config = dict(
    model='image classifier',
    dataset='stained colorectal tissue patches (NCT-CRC-HE-100K)',
    train_examples=45211,
    image_size=40,
    crop_scale_min=1,
    horizontal_flip=True,
    targets=['tissue'],
    num_classes=9,
    arch='efficientnet',
    norm='batchnorm',
    activation='silu',
    drop_path=0.2,
    depths=[4, 4, 4, 4],
    kernel_size=5,
    stem='deep',
    expansion=3,
    widths=[32, 48, 72, 104],
    loss='binary_cross_entropy',
    init='kaiming_normal',
    residual_init='none',
    optimizer='normuon',
    muon_scale='match_rms_adamw',
    lr=0.0024,
    momentum=0.95,
    nesterov=True,
    orthogonalizer='newton_schulz_5',
    adamw_lr_other_params=0.003,
    grad_clip=5.0,
    gradient_centralization=True,
    ema_decay=0.99,
    steps=12800,
    batch_size=64,
    epochs=18.1,
    lr_schedule='cosine',
    final_lr_fraction=0.05,
    warmup_steps=250,
    weight_decay=0.04,
    adamw_weight_decay_other_params=0.01,
)
Rows from block 3, named by matrix and row number. Each number is 50 + 12 x the weight over its row's rms, rounded and kept within 0 to 99. All counts start at 0. After the name is the row's rms in percent of the matrix's.
# convs0: expand pointwise conv (model.blocks.3.convs.0.weight, 96x32x1x1), inputs 0-31
convs0.3 093:58 42 62 45 59 64 51 32 41 65 69 42 62 42 42 58 49 54 60 48 46 40 22 75 52 43 52 54 50 36 77 49
convs0.4 117:48 20 45 46 60 57 40 57 60 41 46 47 37 65 65 57 53 37 51 53 38 47 45 58 52 73 31 83 45 54 46 60
convs0.5 120:55 50 43 35 48 40 46 59 27 55 47 38 42 49 33 51 44 34 44 48 41 70 67 66 45 64 46 73 61 60 71 34
convs0.6 101:69 30 76 44 62 49 58 37 56 55 40 53 51 52 66 67 59 50 47 50 51 29 60 44 45 67 27 60 55 68 56 46
convs0.7 098:66 34 55 55 61 90 44 57 68 48 46 51 38 56 40 38 44 41 33 65 33 47 54 47 49 41 37 49 51 36 55 58
convs0.8 102:57 76 46 47 42 50 44 54 60 57 54 57 42 26 48 53 60 66 43 49 63 40 41 66 44 28 68 57 65 65 55 73
convs0.9 092:54 52 60 63 63 41 71 38 42 55 70 43 50 63 52 60 62 39 48 35 42 47 55 65 53 69 38 33 35 63 73 41
convs0.10 088:34 33 54 41 63 51 52 48 47 47 64 58 56 36 61 39 46 48 54 45 38 35 39 24 58 79 45 42 59 23 50 43
convs0.11 108:53 48 36 42 41 47 53 30 35 45 40 60 57 40 22 55 32 65 58 43 37 56 43 50 65 46 52 78 39 66 52 42
convs0.12 098:49 43 58 35 57 56 49 19 52 23 53 31 54 65 48 43 60 49 75 60 37 61 49 55 37 41 49 61 47 42 45 64
convs0.13 093:60 27 41 44 62 54 44 52 28 52 51 45 61 64 58 45 39 47 65 21 61 42 60 61 33 60 55 38 71 48 49 62
convs0.14 098:45 56 43 53 74 46 34 64 37 66 70 58 58 34 56 35 36 37 65 37 50 37 59 55 41 29 38 42 44 57 39 48
convs0.15 103:52 52 39 64 51 32 64 27 32 33 60 48 66 50 37 66 31 38 39 44 51 52 44 62 30 59 62 46 51 59 43 33
convs0.16 096:44 56 61 59 56 39 43 42 36 42 52 63 46 41 60 44 15 48 57 36 31 55 37 60 55 79 52 67 59 56 53 42
convs0.17 098:46 64 82 45 50 47 62 51 53 50 42 66 64 56 55 44 38 54 42 45 61 65 75 47 48 34 67 47 30 70 47 54
convs0.18 097:53 68 68 60 47 76 55 36 42 51 36 49 58 43 58 59 41 36 53 60 41 39 60 38 54 40 58 71 28 60 54 70
convs0.19 102:73 27 31 49 46 44 53 42 58 63 55 45 59 59 37 63 39 38 55 46 43 54 34 42 27 56 28 64 64 41 59 50
convs0.20 099:58 56 36 50 36 49 68 58 44 59 33 55 54 37 59 50 56 38 24 60 61 70 43 62 34 47 42 26 44 49 71 44
convs0.21 113:32 42 56 73 31 73 50 53 37 64 44 54 50 53 52 31 59 49 59 51 42 52 39 45 72 56 53 77 58 38 53 40
convs0.22 115:67 68 47 57 41 51 60 66 55 53 25 40 47 44 54 52 42 68 61 65 51 51 47 62 28 69 27 34 39 52 57 46
convs0.23 108:34 47 51 39 39 47 59 46 35 64 59 68 42 49 58 67 41 43 50 58 55 39 40 49 52 54 29 29 66 46 29 24
convs0.24 094:57 44 47 63 60 26 56 34 43 26 40 51 44 63 46 49 37 69 63 53 38 27 48 44 35 38 66 41 58 57 62 56
convs0.25 098:70 42 46 67 47 35 46 40 44 58 45 51 45 49 71 51 63 38 50 35 50 34 52 37 80 43 42 53 46 64 61 26
convs0.26 084:49 54 50 58 43 60 67 59 64 44 56 52 58 73 37 33 67 63 42 59 59 37 26 61 49 25 39 45 44 68 47 56
convs0.27 107:50 53 48 51 81 48 54 44 57 62 53 69 28 38 43 64 41 58 41 41 57 64 44 41 40 45 45 24 61 33 65 42
convs0.28 093:42 45 47 49 47 37 53 38 41 46 45 55 86 59 57 59 61 41 46 51 64 59 80 54 30 49 34 61 58 46 67 47
convs0.29 099:25 59 57 48 46 44 67 47 68 46 60 39 59 54 57 19 37 64 34 43 55 71 35 55 60 56 47 43 47 49 52 66
convs0.30 115:46 46 41 63 45 51 65 43 38 55 22 54 33 54 61 28 64 53 69 54 39 26 42 48 58 54 49 48 45 25 51 41
convs0.31 101:40 53 53 50 47 41 70 47 25 49 62 36 58 47 40 53 46 53 54 34 56 75 53 42 44 40 38 57 59 47 46 13
convs0.32 090:52 45 38 39 60 55 36 69 43 65 58 25 46 62 60 41 61 45 43 50 41 44 51 39 54 54 39 63 38 70 69 23
convs0.33 089:64 55 49 62 47 65 49 41 62 55 37 51 36 75 50 56 60 55 49 44 29 38 64 48 48 57 50 34 47 66 78 31
convs0.34 087:49 44 44 62 34 52 44 26 71 50 63 36 63 45 53 58 47 54 67 71 54 59 46 25 38 67 46 46 35 39 38 51
convs0.35 106:50 41 52 46 38 64 35 53 62 60 76 57 52 53 58 51 38 49 31 31 38 41 51 73 51 50 37 53 63 33 56 74
convs0.36 123:30 49 44 37 37 44 59 68 38 52 34 50 56 38 53 62 76 43 71 27 60 54 43 46 36 48 57 33 44 57 61 46
convs0.37 111:36 35 43 57 63 49 66 30 36 40 40 38 34 73 40 31 44 43 55 43 42 31 51 61 42 38 54 42 58 68 51 61
convs0.38 101:29 46 45 50 47 67 61 51 45 52 32 44 63 68 65 59 67 59 57 27 46 47 67 48 36 72 43 62 51 45 67 44
convs0.39 090:52 61 49 35 65 44 30 41 57 57 50 52 46 48 67 54 34 60 59 49 29 45 62 49 38 54 18 23 46 42 43 57
convs0.40 101:47 59 63 40 56 57 19 52 57 52 29 56 53 69 43 54 59 45 40 32 31 54 49 60 54 61 58 38 30 28 50 42
convs0.41 087:58 82 42 54 49 40 55 47 41 52 39 35 55 50 38 56 53 56 44 32 51 34 45 53 65 73 58 66 64 24 47 55
convs0.42 097:29 44 40 80 48 47 47 64 31 61 61 43 38 53 56 61 63 38 57 53 49 40 67 54 36 66 45 74 45 50 45 40
convs0.43 098:41 43 41 52 66 24 57 62 39 68 50 66 33 46 67 50 39 46 38 68 24 45 44 54 34 53 43 66 49 52 54 44
convs0.44 089:51 48 61 56 63 53 61 58 44 64 41 31 46 47 43 57 61 52 61 53 70 21 27 52 58 64 29 55 55 37 67 45
convs0.45 104:55 55 44 48 44 66 41 63 55 45 39 35 66 47 26 42 55 47 61 49 54 67 55 23 36 62 24 43 36 48 58 39
convs0.46 099:48 47 63 74 38 47 43 51 46 63 55 48 39 69 58 41 59 66 62 37 42 80 42 57 48 31 67 46 39 60 57 37
convs0.47 106:58 60 19 49 56 58 67 57 70 61 41 56 61 42 56 65 59 46 40 50 54 51 60 86 61 52 52 52 45 39 52 40
convs0.48 089:58 60 49 56 61 56 41 37 48 35 47 34 45 53 62 40 45 60 46 39 82 57 40 59 64 59 31 57 41 74 32 43
convs0.49 092:64 52 41 44 46 64 62 38 49 49 42 51 32 07 54 43 62 62 49 51 66 35 55 42 56 60 55 62 60 50 60 40
convs0.50 105:42 50 36 57 55 53 60 69 64 54 54 41 49 52 59 44 48 57 64 37 44 34 60 23 48 46 74 49 49 65 74 71
convs0.51 093:62 60 40 48 57 59 60 42 25 54 43 39 55 57 28 46 37 42 78 62 48 54 55 44 71 65 46 48 39 32 54 62
convs0.52 106:55 42 55 41 53 65 41 34 45 32 35 56 56 49 50 37 37 46 48 51 43 78 38 41 38 78 59 67 51 56 29 55
convs0.53 102:60 51 59 48 57 26 65 63 55 63 45 33 31 47 60 62 60 50 59 58 52 54 43 38 40 37 56 17 56 67 48 62
convs0.54 096:50 42 41 47 23 35 72 56 36 42 51 59 35 56 48 50 39 61 44 24 45 54 53 50 54 62 67 52 60 52 76 61
convs0.55 105:33 57 69 68 32 61 45 43 45 61 33 42 60 60 46 73 57 48 43 66 47 46 43 45 51 34 46 59 61 66 50 25
convs0.56 111:51 69 58 59 64 35 55 52 52 48 44 57 31 51 63 55 68 44 36 56 35 58 70 47 21 56 60 51 75 56 45 47
convs0.57 094:71 56 39 74 47 33 38 53 31 67 55 54 60 57 46 46 49 54 26 62 71 66 52 49 42 39 58 58 60 44 46 38
convs0.58 106:49 46 70 55 48 56 43 47 50 55 20 48 50 58 47 42 27 50 55 60 61 37 51 24 60 58 61 35 61 28 63 45
convs0.59 090:65 69 66 54 48 57 47 36 58 49 29 57 42 34 47 77 63 47 47 61 41 61 57 37 24 50 42 55 33 49 41 43
convs0.60 105:59 40 57 52 81 55 36 52 50 58 49 27 50 62 54 52 59 73 55 56 39 52 61 35 60 43 51 58 50 31 49 23
convs0.61 104:51 54 44 52 55 65 86 47 50 46 38 53 46 43 65 63 63 43 61 46 52 56 25 42 30 50 37 58 59 68 58 37
convs0.62 096:50 33 28 43 31 48 37 61 54 75 45 62 45 46 49 53 55 61 42 60 41 54 76 60 36 48 42 37 58 37 43 68
convs0.63 108:43 23 37 27 47 61 42 54 43 49 47 38 58 40 63 40 69 42 63 38 50 57 69 70 65 45 64 60 56 36 48 52
convs0.64 092:46 42 36 27 72 40 68 56 46 45 28 61 54 40 41 74 56 33 50 70 43 36 48 42 39 60 54 43 42 46 52 44
convs0.65 117:66 72 76 46 57 51 56 65 60 48 62 69 58 47 54 23 47 57 48 35 47 53 55 35 62 68 45 67 47 55 44 45
convs0.66 092:62 61 36 75 43 55 56 67 63 70 51 28 42 44 55 48 36 62 56 63 53 61 62 39 45 36 57 58 50 42 32 33
convs0.67 103:69 44 36 52 73 60 33 48 46 34 68 55 48 44 33 61 48 75 72 49 55 54 53 61 29 47 59 47 56 56 40 50
convs0.68 094:45 56 72 49 43 33 66 44 46 58 51 35 39 36 38 37 54 37 55 52 65 58 58 56 29 59 49 45 29 50 80 51
convs0.69 100:61 40 42 73 66 45 53 44 31 57 49 31 34 44 56 34 39 55 58 42 45 46 54 34 62 68 57 48 41 69 60 28
convs0.70 099:32 37 57 45 54 53 44 57 63 43 46 66 48 28 70 59 57 68 30 36 54 43 77 61 52 53 57 62 56 38 34 52
convs0.71 111:53 41 36 55 48 57 59 61 31 35 49 39 33 52 46 25 44 42 41 66 26 50 53 49 60 72 59 55 46 47 64 29
convs0.72 112:59 55 46 74 51 52 57 37 38 55 28 61 45 61 39 43 33 42 53 52 28 46 56 48 66 55 61 67 30 52 71 38
convs0.73 103:60 64 49 35 45 40 41 44 45 58 43 57 45 56 53 42 66 48 42 61 33 86 33 37 38 46 35 26 51 53 41 48
convs0.74 084:33 43 30 35 53 42 50 41 62 59 43 31 44 18 65 65 55 54 57 42 43 36 47 63 38 56 44 57 64 53 65 44
convs0.75 093:44 60 55 59 58 46 40 67 51 40 34 39 30 60 64 47 54 42 64 59 32 54 41 54 37 63 46 79 56 63 31 38
convs0.76 101:53 61 68 31 49 74 46 58 47 73 42 39 35 48 55 49 37 56 31 45 69 42 51 28 63 40 55 60 44 42 41 58
convs0.77 111:62 21 62 35 44 62 65 55 48 73 39 48 50 34 23 55 60 59 59 42 44 36 40 53 51 42 53 43 36 49 51 37
convs0.78 095:52 44 45 38 69 61 28 39 70 61 53 67 60 44 59 60 47 33 45 47 35 31 69 39 64 40 68 44 44 60 48 48
convs0.79 098:54 65 48 43 31 44 39 28 43 81 61 57 38 51 36 44 46 59 46 64 56 62 51 47 72 75 49 44 48 51 40 45
convs0.80 091:45 62 44 40 52 58 49 66 43 37 53 50 16 24 51 46 59 65 42 37 59 53 32 72 48 56 58 48 62 49 56 64
convs0.81 099:28 52 66 47 81 62 52 42 41 61 50 56 35 54 49 54 62 57 57 35 53 61 54 43 34 49 36 54 37 78 60 49
convs0.82 103:24 55 45 48 43 72 48 58 34 61 35 46 39 36 49 52 71 41 44 59 61 51 60 54 24 35 35 36 52 43 54 60
convs0.83 105:61 42 44 39 39 56 65 74 49 61 57 44 63 60 44 54 56 40 53 46 67 57 43 32 34 61 46 38 47 15 48 60
convs0.84 103:56 58 44 55 37 40 47 65 49 18 82 49 37 44 61 26 60 47 47 55 69 54 64 50 44 56 54 53 47 49 38 45
convs0.85 093:36 50 55 55 51 38 59 53 46 27 43 61 76 55 61 50 57 50 44 51 49 34 30 59 54 41 58 42 41 35 77 28
convs0.86 094:35 48 54 39 28 41 39 43 58 48 54 35 41 27 63 32 39 46 44 51 47 37 46 67 41 45 61 64 57 53 81 50
convs0.87 090:50 52 58 44 53 31 52 66 40 47 37 36 32 70 49 66 46 35 52 77 42 54 59 40 32 59 52 62 36 29 42 48
convs0.88 094:49 34 46 37 39 34 69 41 26 75 41 55 51 55 44 51 38 41 54 41 47 59 25 43 42 37 44 56 52 63 65 62
convs0.89 095:72 52 43 36 55 48 35 59 64 44 54 52 41 48 45 38 36 61 48 42 28 33 29 75 54 58 43 28 38 46 51 52
convs0.90 099:50 53 57 41 50 59 76 41 71 57 58 70 45 38 41 47 49 31 46 43 28 66 41 44 52 48 58 76 53 50 69 48