From a checkpoint of a small image classifier.
Data: trained on stained colorectal tissue patches (NCT-CRC-HE-100K), 45211 training examples, 18.1 epochs.
Rows from block 13, named by matrix and row number. Rows with one number belong to one channel. Each number is 50 + 15 x the weight over its row's rms, rounded and kept within 0 to 99. All counts start at 0. After the name is the row's rms in percent of the matrix's.
# convs0: expand pointwise conv (model.blocks.13.convs.0.weight, 312x104x1x1), inputs 0-103
# convs1: depthwise 5x5 conv (model.blocks.13.convs.1.weight, 312x1x5x5, trained with AdamW), a 5x5 kernel
# convs2: project pointwise conv (model.blocks.13.convs.2.weight, 104x312x1x1, transposed), outputs 0-103
convs0.160 101:63 22 64 43 68 61 71 64 43 39 16 57 68 53 38 72 48 44 55 63 74 51 76 44 51 63 35 22 09 62 25 59 45 45 13 43 44 44 55 47 22 62 28 57 63 42 49 59 32 40 36 49 53 34 33 65 53 51 59 55 81 61 57 39 70 66 55 53 51 66 57 49 62 48 47 52 51 77 60 52 52 00 49 47 59 55 75 41 71 25 48 56 43 59 58 36 53 32 46 41 42 43 44 47
convs0.162 088:57 37 57 62 77 47 59 59 17 39 29 54 58 43 66 55 31 76 28 61 47 50 53 68 42 60 66 61 39 50 47 57 42 33 35 36 41 50 61 28 34 75 48 38 47 38 60 86 36 47 46 60 35 66 60 70 47 62 84 18 57 23 46 48 80 53 53 62 52 73 47 61 41 19 43 43 71 49 55 33 58 79 58 49 67 59 39 70 26 33 84 54 31 49 49 38 44 62 33 44 42 44 39 45
convs0.167 109:38 44 53 49 99 68 66 32 43 39 48 50 40 36 31 15 26 94 43 40 75 68 61 63 61 55 38 63 59 54 38 38 29 41 56 55 53 57 58 70 57 41 39 41 67 34 72 40 48 67 54 27 41 38 54 50 46 64 49 44 30 41 54 31 46 72 37 36 46 65 33 84 41 55 49 51 49 44 31 47 69 54 50 67 54 71 45 44 57 40 34 48 77 47 64 51 76 66 56 64 36 28 54 48
convs0.174 105:52 46 33 44 64 57 53 58 18 71 20 37 42 47 48 47 43 67 15 69 81 48 40 68 20 40 25 45 20 55 55 38 48 53 50 56 49 38 57 45 57 75 77 20 56 71 65 41 57 37 27 67 58 45 59 44 51 42 19 65 42 67 49 43 79 57 31 56 63 39 40 56 30 49 52 46 25 48 44 35 48 37 51 50 31 79 34 53 56 36 70 41 51 62 46 24 84 53 52 57 45 62 55 67
convs0.177 107:38 51 43 47 57 66 52 37 49 59 30 64 31 35 46 23 33 65 43 45 40 64 57 53 40 48 72 49 78 45 50 43 51 57 62 52 30 19 43 59 54 70 42 47 64 31 71 74 62 55 66 61 72 52 29 22 60 39 45 67 53 62 48 57 51 55 28 34 40 17 51 22 64 46 65 70 48 69 90 35 78 55 52 49 50 48 70 49 42 47 64 56 48 79 57 65 63 44 32 55 15 44 27 21
convs0.178 077:48 43 42 47 34 34 43 34 76 34 46 62 45 57 47 64 55 33 35 41 78 32 63 77 40 43 46 40 35 65 49 31 44 50 59 62 35 56 46 17 65 72 58 16 66 61 62 50 59 54 59 44 65 80 60 46 61 40 76 71 54 51 46 70 43 71 40 61 48 43 66 74 40 61 50 53 46 46 04 58 80 21 20 52 58 39 41 33 38 47 53 37 29 51 63 67 21 57 37 55 38 62 48 69
convs0.179 108:41 15 66 46 56 48 67 83 41 51 36 64 04 38 58 18 40 49 67 40 59 38 70 35 56 23 38 53 51 59 70 38 49 58 42 57 27 47 38 48 70 62 45 25 49 31 50 66 25 36 44 59 52 32 31 35 51 49 25 55 45 69 40 65 38 47 55 49 56 51 42 58 38 92 29 62 50 33 54 55 70 44 57 58 63 83 57 38 55 66 58 37 56 36 46 52 52 48 59 67 34 69 80 56
convs0.184 104:26 43 34 45 00 62 29 38 49 68 41 35 55 57 64 49 71 47 28 47 58 41 89 51 29 51 35 55 61 38 43 41 52 55 65 33 55 64 53 45 49 57 65 29 37 32 70 70 44 60 31 56 63 44 26 41 53 54 55 40 20 49 30 45 45 42 65 62 20 56 36 55 47 62 82 46 43 84 58 55 54 61 61 60 37 56 53 42 53 64 84 43 62 65 37 48 53 50 60 37 79 70 29 48
convs0.185 099:44 63 57 41 29 59 46 82 35 36 52 52 29 21 52 41 36 57 53 38 60 48 49 63 30 37 39 39 35 82 46 58 64 63 54 62 51 80 23 57 57 55 63 49 62 37 75 56 50 57 32 48 56 33 53 46 59 46 69 37 69 46 56 60 69 44 53 53 47 60 62 13 77 25 30 38 76 47 44 70 40 75 45 29 70 47 18 24 64 31 28 43 37 62 37 63 66 77 56 54 63 53 63 46
convs0.186 094:67 64 33 45 43 40 41 50 25 53 60 60 49 40 39 46 78 52 34 49 48 49 37 57 66 64 23 50 66 51 48 30 30 66 43 50 52 30 54 49 43 86 57 31 34 51 24 62 18 43 67 62 27 52 49 63 55 64 58 64 77 50 30 35 64 64 55 51 50 61 67 87 67 60 34 70 21 66 65 70 28 56 58 26 28 44 27 17 56 74 49 41 67 40 43 43 43 54 30 60 60 58 38 50
convs0.188 104:34 43 44 61 52 48 48 71 70 46 18 63 39 86 52 64 77 57 46 64 51 38 46 87 49 52 32 42 50 43 55 58 51 54 58 46 30 24 38 16 20 52 67 61 71 24 67 29 52 79 58 46 61 48 41 51 55 68 47 38 41 32 38 49 63 60 41 52 51 24 51 58 40 34 33 49 65 50 27 35 49 52 44 41 70 32 28 38 64 33 57 60 31 45 36 10 53 74 40 56 42 64 31 52
convs0.189 109:39 43 42 51 85 49 64 67 50 49 32 20 38 33 40 51 42 37 32 53 43 67 76 48 46 27 41 42 48 59 29 30 81 78 45 46 42 50 36 36 40 86 34 52 44 48 40 49 73 26 29 42 58 72 57 38 36 58 21 78 51 24 39 50 56 86 35 31 27 47 69 48 41 49 46 39 41 72 28 56 60 56 55 33 46 46 49 59 33 72 65 51 66 54 51 51 37 53 54 56 43 36 73 31
convs0.191 084:37 26 41 50 57 64 41 50 54 67 53 53 57 70 35 81 31 30 29 55 72 49 40 39 48 17 49 41 78 49 57 65 45 44 43 65 63 86 33 62 20 25 51 49 55 26 42 59 22 50 33 28 29 50 70 33 73 27 36 44 58 48 58 40 56 53 58 75 62 42 42 56 78 32 65 56 43 44 49 57 48 80 58 54 53 40 71 56 52 61 61 46 31 44 76 36 45 54 56 87 61 43 42 39
convs0.196 098:54 60 36 72 15 42 62 32 55 41 42 11 34 57 35 57 41 49 41 45 66 47 56 56 53 64 42 41 68 50 52 30 55 62 36 71 55 56 51 42 39 42 61 55 65 75 61 37 41 67 64 19 52 48 60 53 51 41 18 35 43 65 66 65 31 53 53 63 71 59 62 41 51 26 58 53 56 25 47 25 44 40 68 86 56 32 43 51 60 58 47 47 49 60 69 66 50 72 47 90 21 73 81 63
convs1.160 103:61 58 48 44 48 64 41 46 29 58 67 53 16 38 62 23 45 31 37 59 65 57 68 61 78
convs1.162 102:75 65 53 42 54 69 49 53 60 48 41 51 55 43 43 38 58 60 07 42 18 34 33 52 34
convs1.167 099:53 74 67 53 76 79 54 49 69 46 67 51 64 51 65 60 76 36 81 50 61 51 45 52 49
convs1.174 099:51 43 34 33 24 54 47 25 32 50 28 32 46 42 36 47 55 42 26 30 67 54 32 33 32
convs1.177 085:72 53 41 46 79 49 55 62 40 78 52 41 45 31 56 68 14 45 33 65 44 34 64 46 53
convs1.178 097:31 44 25 51 31 34 55 65 43 41 50 66 89 56 52 44 54 43 47 23 24 52 41 40 41
convs1.179 102:74 45 46 38 56 48 74 44 64 67 55 87 46 48 65 65 66 57 51 46 64 75 58 73 61
convs1.184 095:37 54 39 36 45 37 44 69 61 18 53 56 67 46 20 53 42 50 53 33 33 46 45 44 12
convs1.185 101:58 55 35 56 41 69 56 71 65 54 63 61 61 91 86 47 56 48 61 64 44 45 54 40 35
convs1.186 096:39 65 35 44 36 44 50 62 60 59 58 40 53 50 39 56 56 58 57 46 61 90 81 86 47
convs1.188 096:22 27 37 64 27 59 46 31 61 32 50 42 51 33 38 61 58 81 50 59 41 47 70 62 39
convs1.189 097:54 45 56 33 55 65 58 33 59 36 63 61 32 43 71 85 55 65 47 54 75 74 59 67 63
convs1.191 103:37 47 39 42 33 36 33 50 49 55 29 38 50 31 49 39 37 47 51 31 20 34 20 30 31
convs1.196 090:53 75 36 68 46 55 40 48 44 67 80 58 40 38 61 55 38 36 29 45 86 58 50 29 61
convs2.160 127:53 13 60 30 53 49 61 68 36 38 27 42 31 42 71 57 31 53 26 34 45 56 30 70 35 71 48 70 17 48 39 63 54 35 71 30 62 59 51 78 59 44 41 50 58 76 38 40 44 64 48 55 37 38 58 20 40 68 52 31 59 20 60 37 65 54 47 51 27 31 46 18 60 41 54 88 45 51 49 46 34 26 53 60 50 52 54 56 42 30 58 69 43 39 47 53 44 30 62 50 66 23 61 60
convs2.162 074:45 53 58 40 53 43 44 44 64 49 37 77 48 60 51 41 40 64 25 35 68 59 74 38 47 73 49 58 60 82 57 64 78 61 37 28 39 22 29 29 26 34 49 14 58 51 63 54 17 68 66 76 59 49 47 70 55 75 58 59 34 62 66 41 17 53 44 54 49 47 62 75 31 54 33 40 16 61 50 41 46 69 62 55 48 49 75 52 54 46 45 33 69 44 50 66 62 60 34 65 33 54 40 54
convs2.167 119:51 42 35 42 31 52 56 36 62 69 35 69 62 45 57 36 56 19 39 47 22 43 57 39 28 86 34 49 65 58 50 52 38 75 58 26 68 60 36 45 56 58 49 31 33 50 20 73 37 38 46 69 51 60 37 61 43 39 40 53 81 38 50 71 28 49 64 49 56 57 59 76 40 54 47 44 49 31 32 31 69 90 52 33 49 62 40 41 65 47 61 46 52 79 52 75 53 55 26 61 33 81 49 28
convs2.174 069:56 33 45 49 75 36 57 64 48 65 42 67 30 57 58 45 81 64 55 64 66 60 40 53 48 54 45 90 54 56 87 39 57 30 48 76 42 53 47 50 59 51 43 58 47 53 56 79 00 62 51 48 65 54 63 52 52 67 37 52 73 32 73 31 70 18 52 65 48 39 54 46 40 60 63 34 45 64 41 28 38 25 49 45 60 49 32 41 67 44 61 55 65 44 69 16 32 37 42 63 36 51 62 41
convs2.177 067:62 57 36 63 61 35 56 56 23 51 67 34 69 32 68 65 52 51 33 57 26 61 37 36 11 57 45 38 62 31 62 39 41 43 59 63 32 34 71 42 62 50 32 40 61 58 40 55 76 57 39 55 62 30 56 36 58 54 64 67 51 39 50 66 49 65 37 65 45 10 75 29 68 43 09 44 36 38 57 70 41 44 44 54 20 81 64 36 57 36 50 50 52 63 30 58 52 23 32 52 29 53 42 52
convs2.178 116:42 59 61 29 43 47 61 67 47 46 52 44 56 49 44 24 74 62 53 50 19 60 58 39 53 69 64 36 36 45 26 42 59 46 52 34 67 37 41 63 16 44 49 52 58 60 33 58 44 65 29 56 25 51 60 42 41 56 48 50 43 56 61 49 52 75 29 20 56 56 30 49 33 31 53 15 57 36 58 32 44 35 60 39 48 38 73 49 53 56 81 89 45 57 55 21 91 13 63 42 39 46 38 44
convs2.179 133:51 34 53 54 67 34 61 56 62 36 30 50 51 41 22 38 78 37 43 27 55 58 61 72 29 64 51 68 58 41 49 56 49 48 63 22 51 51 41 78 53 54 42 40 59 35 30 34 50 55 69 55 57 64 41 48 29 49 71 70 57 48 68 70 64 57 40 23 69 54 80 60 68 46 41 43 54 59 54 41 32 22 32 35 26 84 41 68 47 24 18 69 38 40 48 74 38 46 51 50 31 35 71 74
convs2.184 068:63 41 64 69 62 59 36 61 52 57 58 86 44 43 52 56 94 51 43 24 60 51 61 61 52 70 82 43 65 64 62 52 79 30 49 36 50 38 58 75 34 51 73 31 37 75 50 73 40 57 27 45 51 35 46 50 54 57 50 51 43 74 47 59 54 29 36 33 43 21 40 59 24 45 32 66 45 65 57 32 36 37 32 22 37 52 66 67 51 38 64 62 63 49 30 28 67 24 57 64 46 56 43 61
convs2.185 079:41 51 37 56 37 29 48 68 54 51 47 40 59 73 50 60 69 34 51 54 45 45 21 55 37 51 10 48 34 50 47 36 55 72 39 49 40 68 49 31 77 58 39 10 42 56 35 26 47 47 43 45 33 51 40 58 63 38 53 46 39 18 73 56 60 22 19 57 22 60 61 55 18 29 39 46 41 41 71 76 39 44 60 46 60 20 56 41 37 62 59 25 67 41 30 50 39 50 73 44 46 33 44 51
convs2.186 083:15 24 77 54 35 44 52 55 66 35 37 73 44 75 63 33 81 49 53 49 49 70 37 37 30 71 60 53 39 46 52 59 37 59 45 38 61 53 41 20 51 26 68 28 52 27 55 46 36 44 52 39 45 60 35 55 64 82 88 37 57 35 64 35 50 71 29 28 66 54 49 34 50 54 76 52 46 75 65 62 60 66 59 63 54 36 49 74 51 75 44 43 33 46 60 51 57 56 62 58 69 70 68 47
convs2.188 047:47 49 59 74 49 48 50 62 54 50 43 61 39 48 57 47 76 44 73 52 64 41 37 20 76 45 18 49 47 42 67 46 55 22 65 64 44 75 58 51 49 65 62 82 59 60 51 81 69 36 61 39 63 60 71 47 45 72 69 41 31 64 42 64 67 51 27 39 44 12 50 35 54 49 50 65 55 57 42 11 63 46 72 72 52 53 43 43 29 53 27 38 62 53 58 47 64 55 59 85 65 48 44 77
convs2.189 090:19 35 47 54 60 43 39 73 50 58 38 73 38 47 72 72 49 57 36 63 72 61 30 41 42 50 42 15 47 59 63 31 27 53 36 42 75 68 58 58 42 52 47 49 58 04 71 50 32 28 58 61 47 25 74 69 52 27 61 61 21 47 61 40 54 56 49 71 59 38 61 45 67 49 48 33 34 27 54 21 34 56 64 41 56 33 63 40 29 45 41 52 46 37 72 43 52 59 58 35 54 60 42 81
convs2.191 081:51 60 45 55 71 31 54 58 32 61 68 78 45 34 39 36 58 43 31 37 53 64 38 48 42 53 35 55 56 69 51 51 30 55 28 36 48 62 67 58 44 62 52 19 58 30 48 44 54 57 69 60 61 62 35 61 51 51 75 49 51 65 37 67 35 00 48 32 57 72 47 57 52 60 40 37 44 36 26 47 53 26 46 30 56 76 51 35 26 27 25 56 62 15 79 53 46 57 39 45 18 31 71 51
convs2.196 085:58 04 37 66 58 74 30 32 47 63 46 60 59 44 54 68 53 43 51 35 43 65 56 26 64 48 34 25 20 54 48 51 47 52 60 52 72 45 43 59 39 16 58 49 64 61 45 46 45 47 80 20 63 39 60 66 43 74 26 68 63 56 59 48 53 32 71 65 61 56 44 74 44 56 63 38 95 61 60 46 57 40 49 70 49 41 36 39 46 42 82 58 39 65 58 43 51 42 51 55 39 58 58 12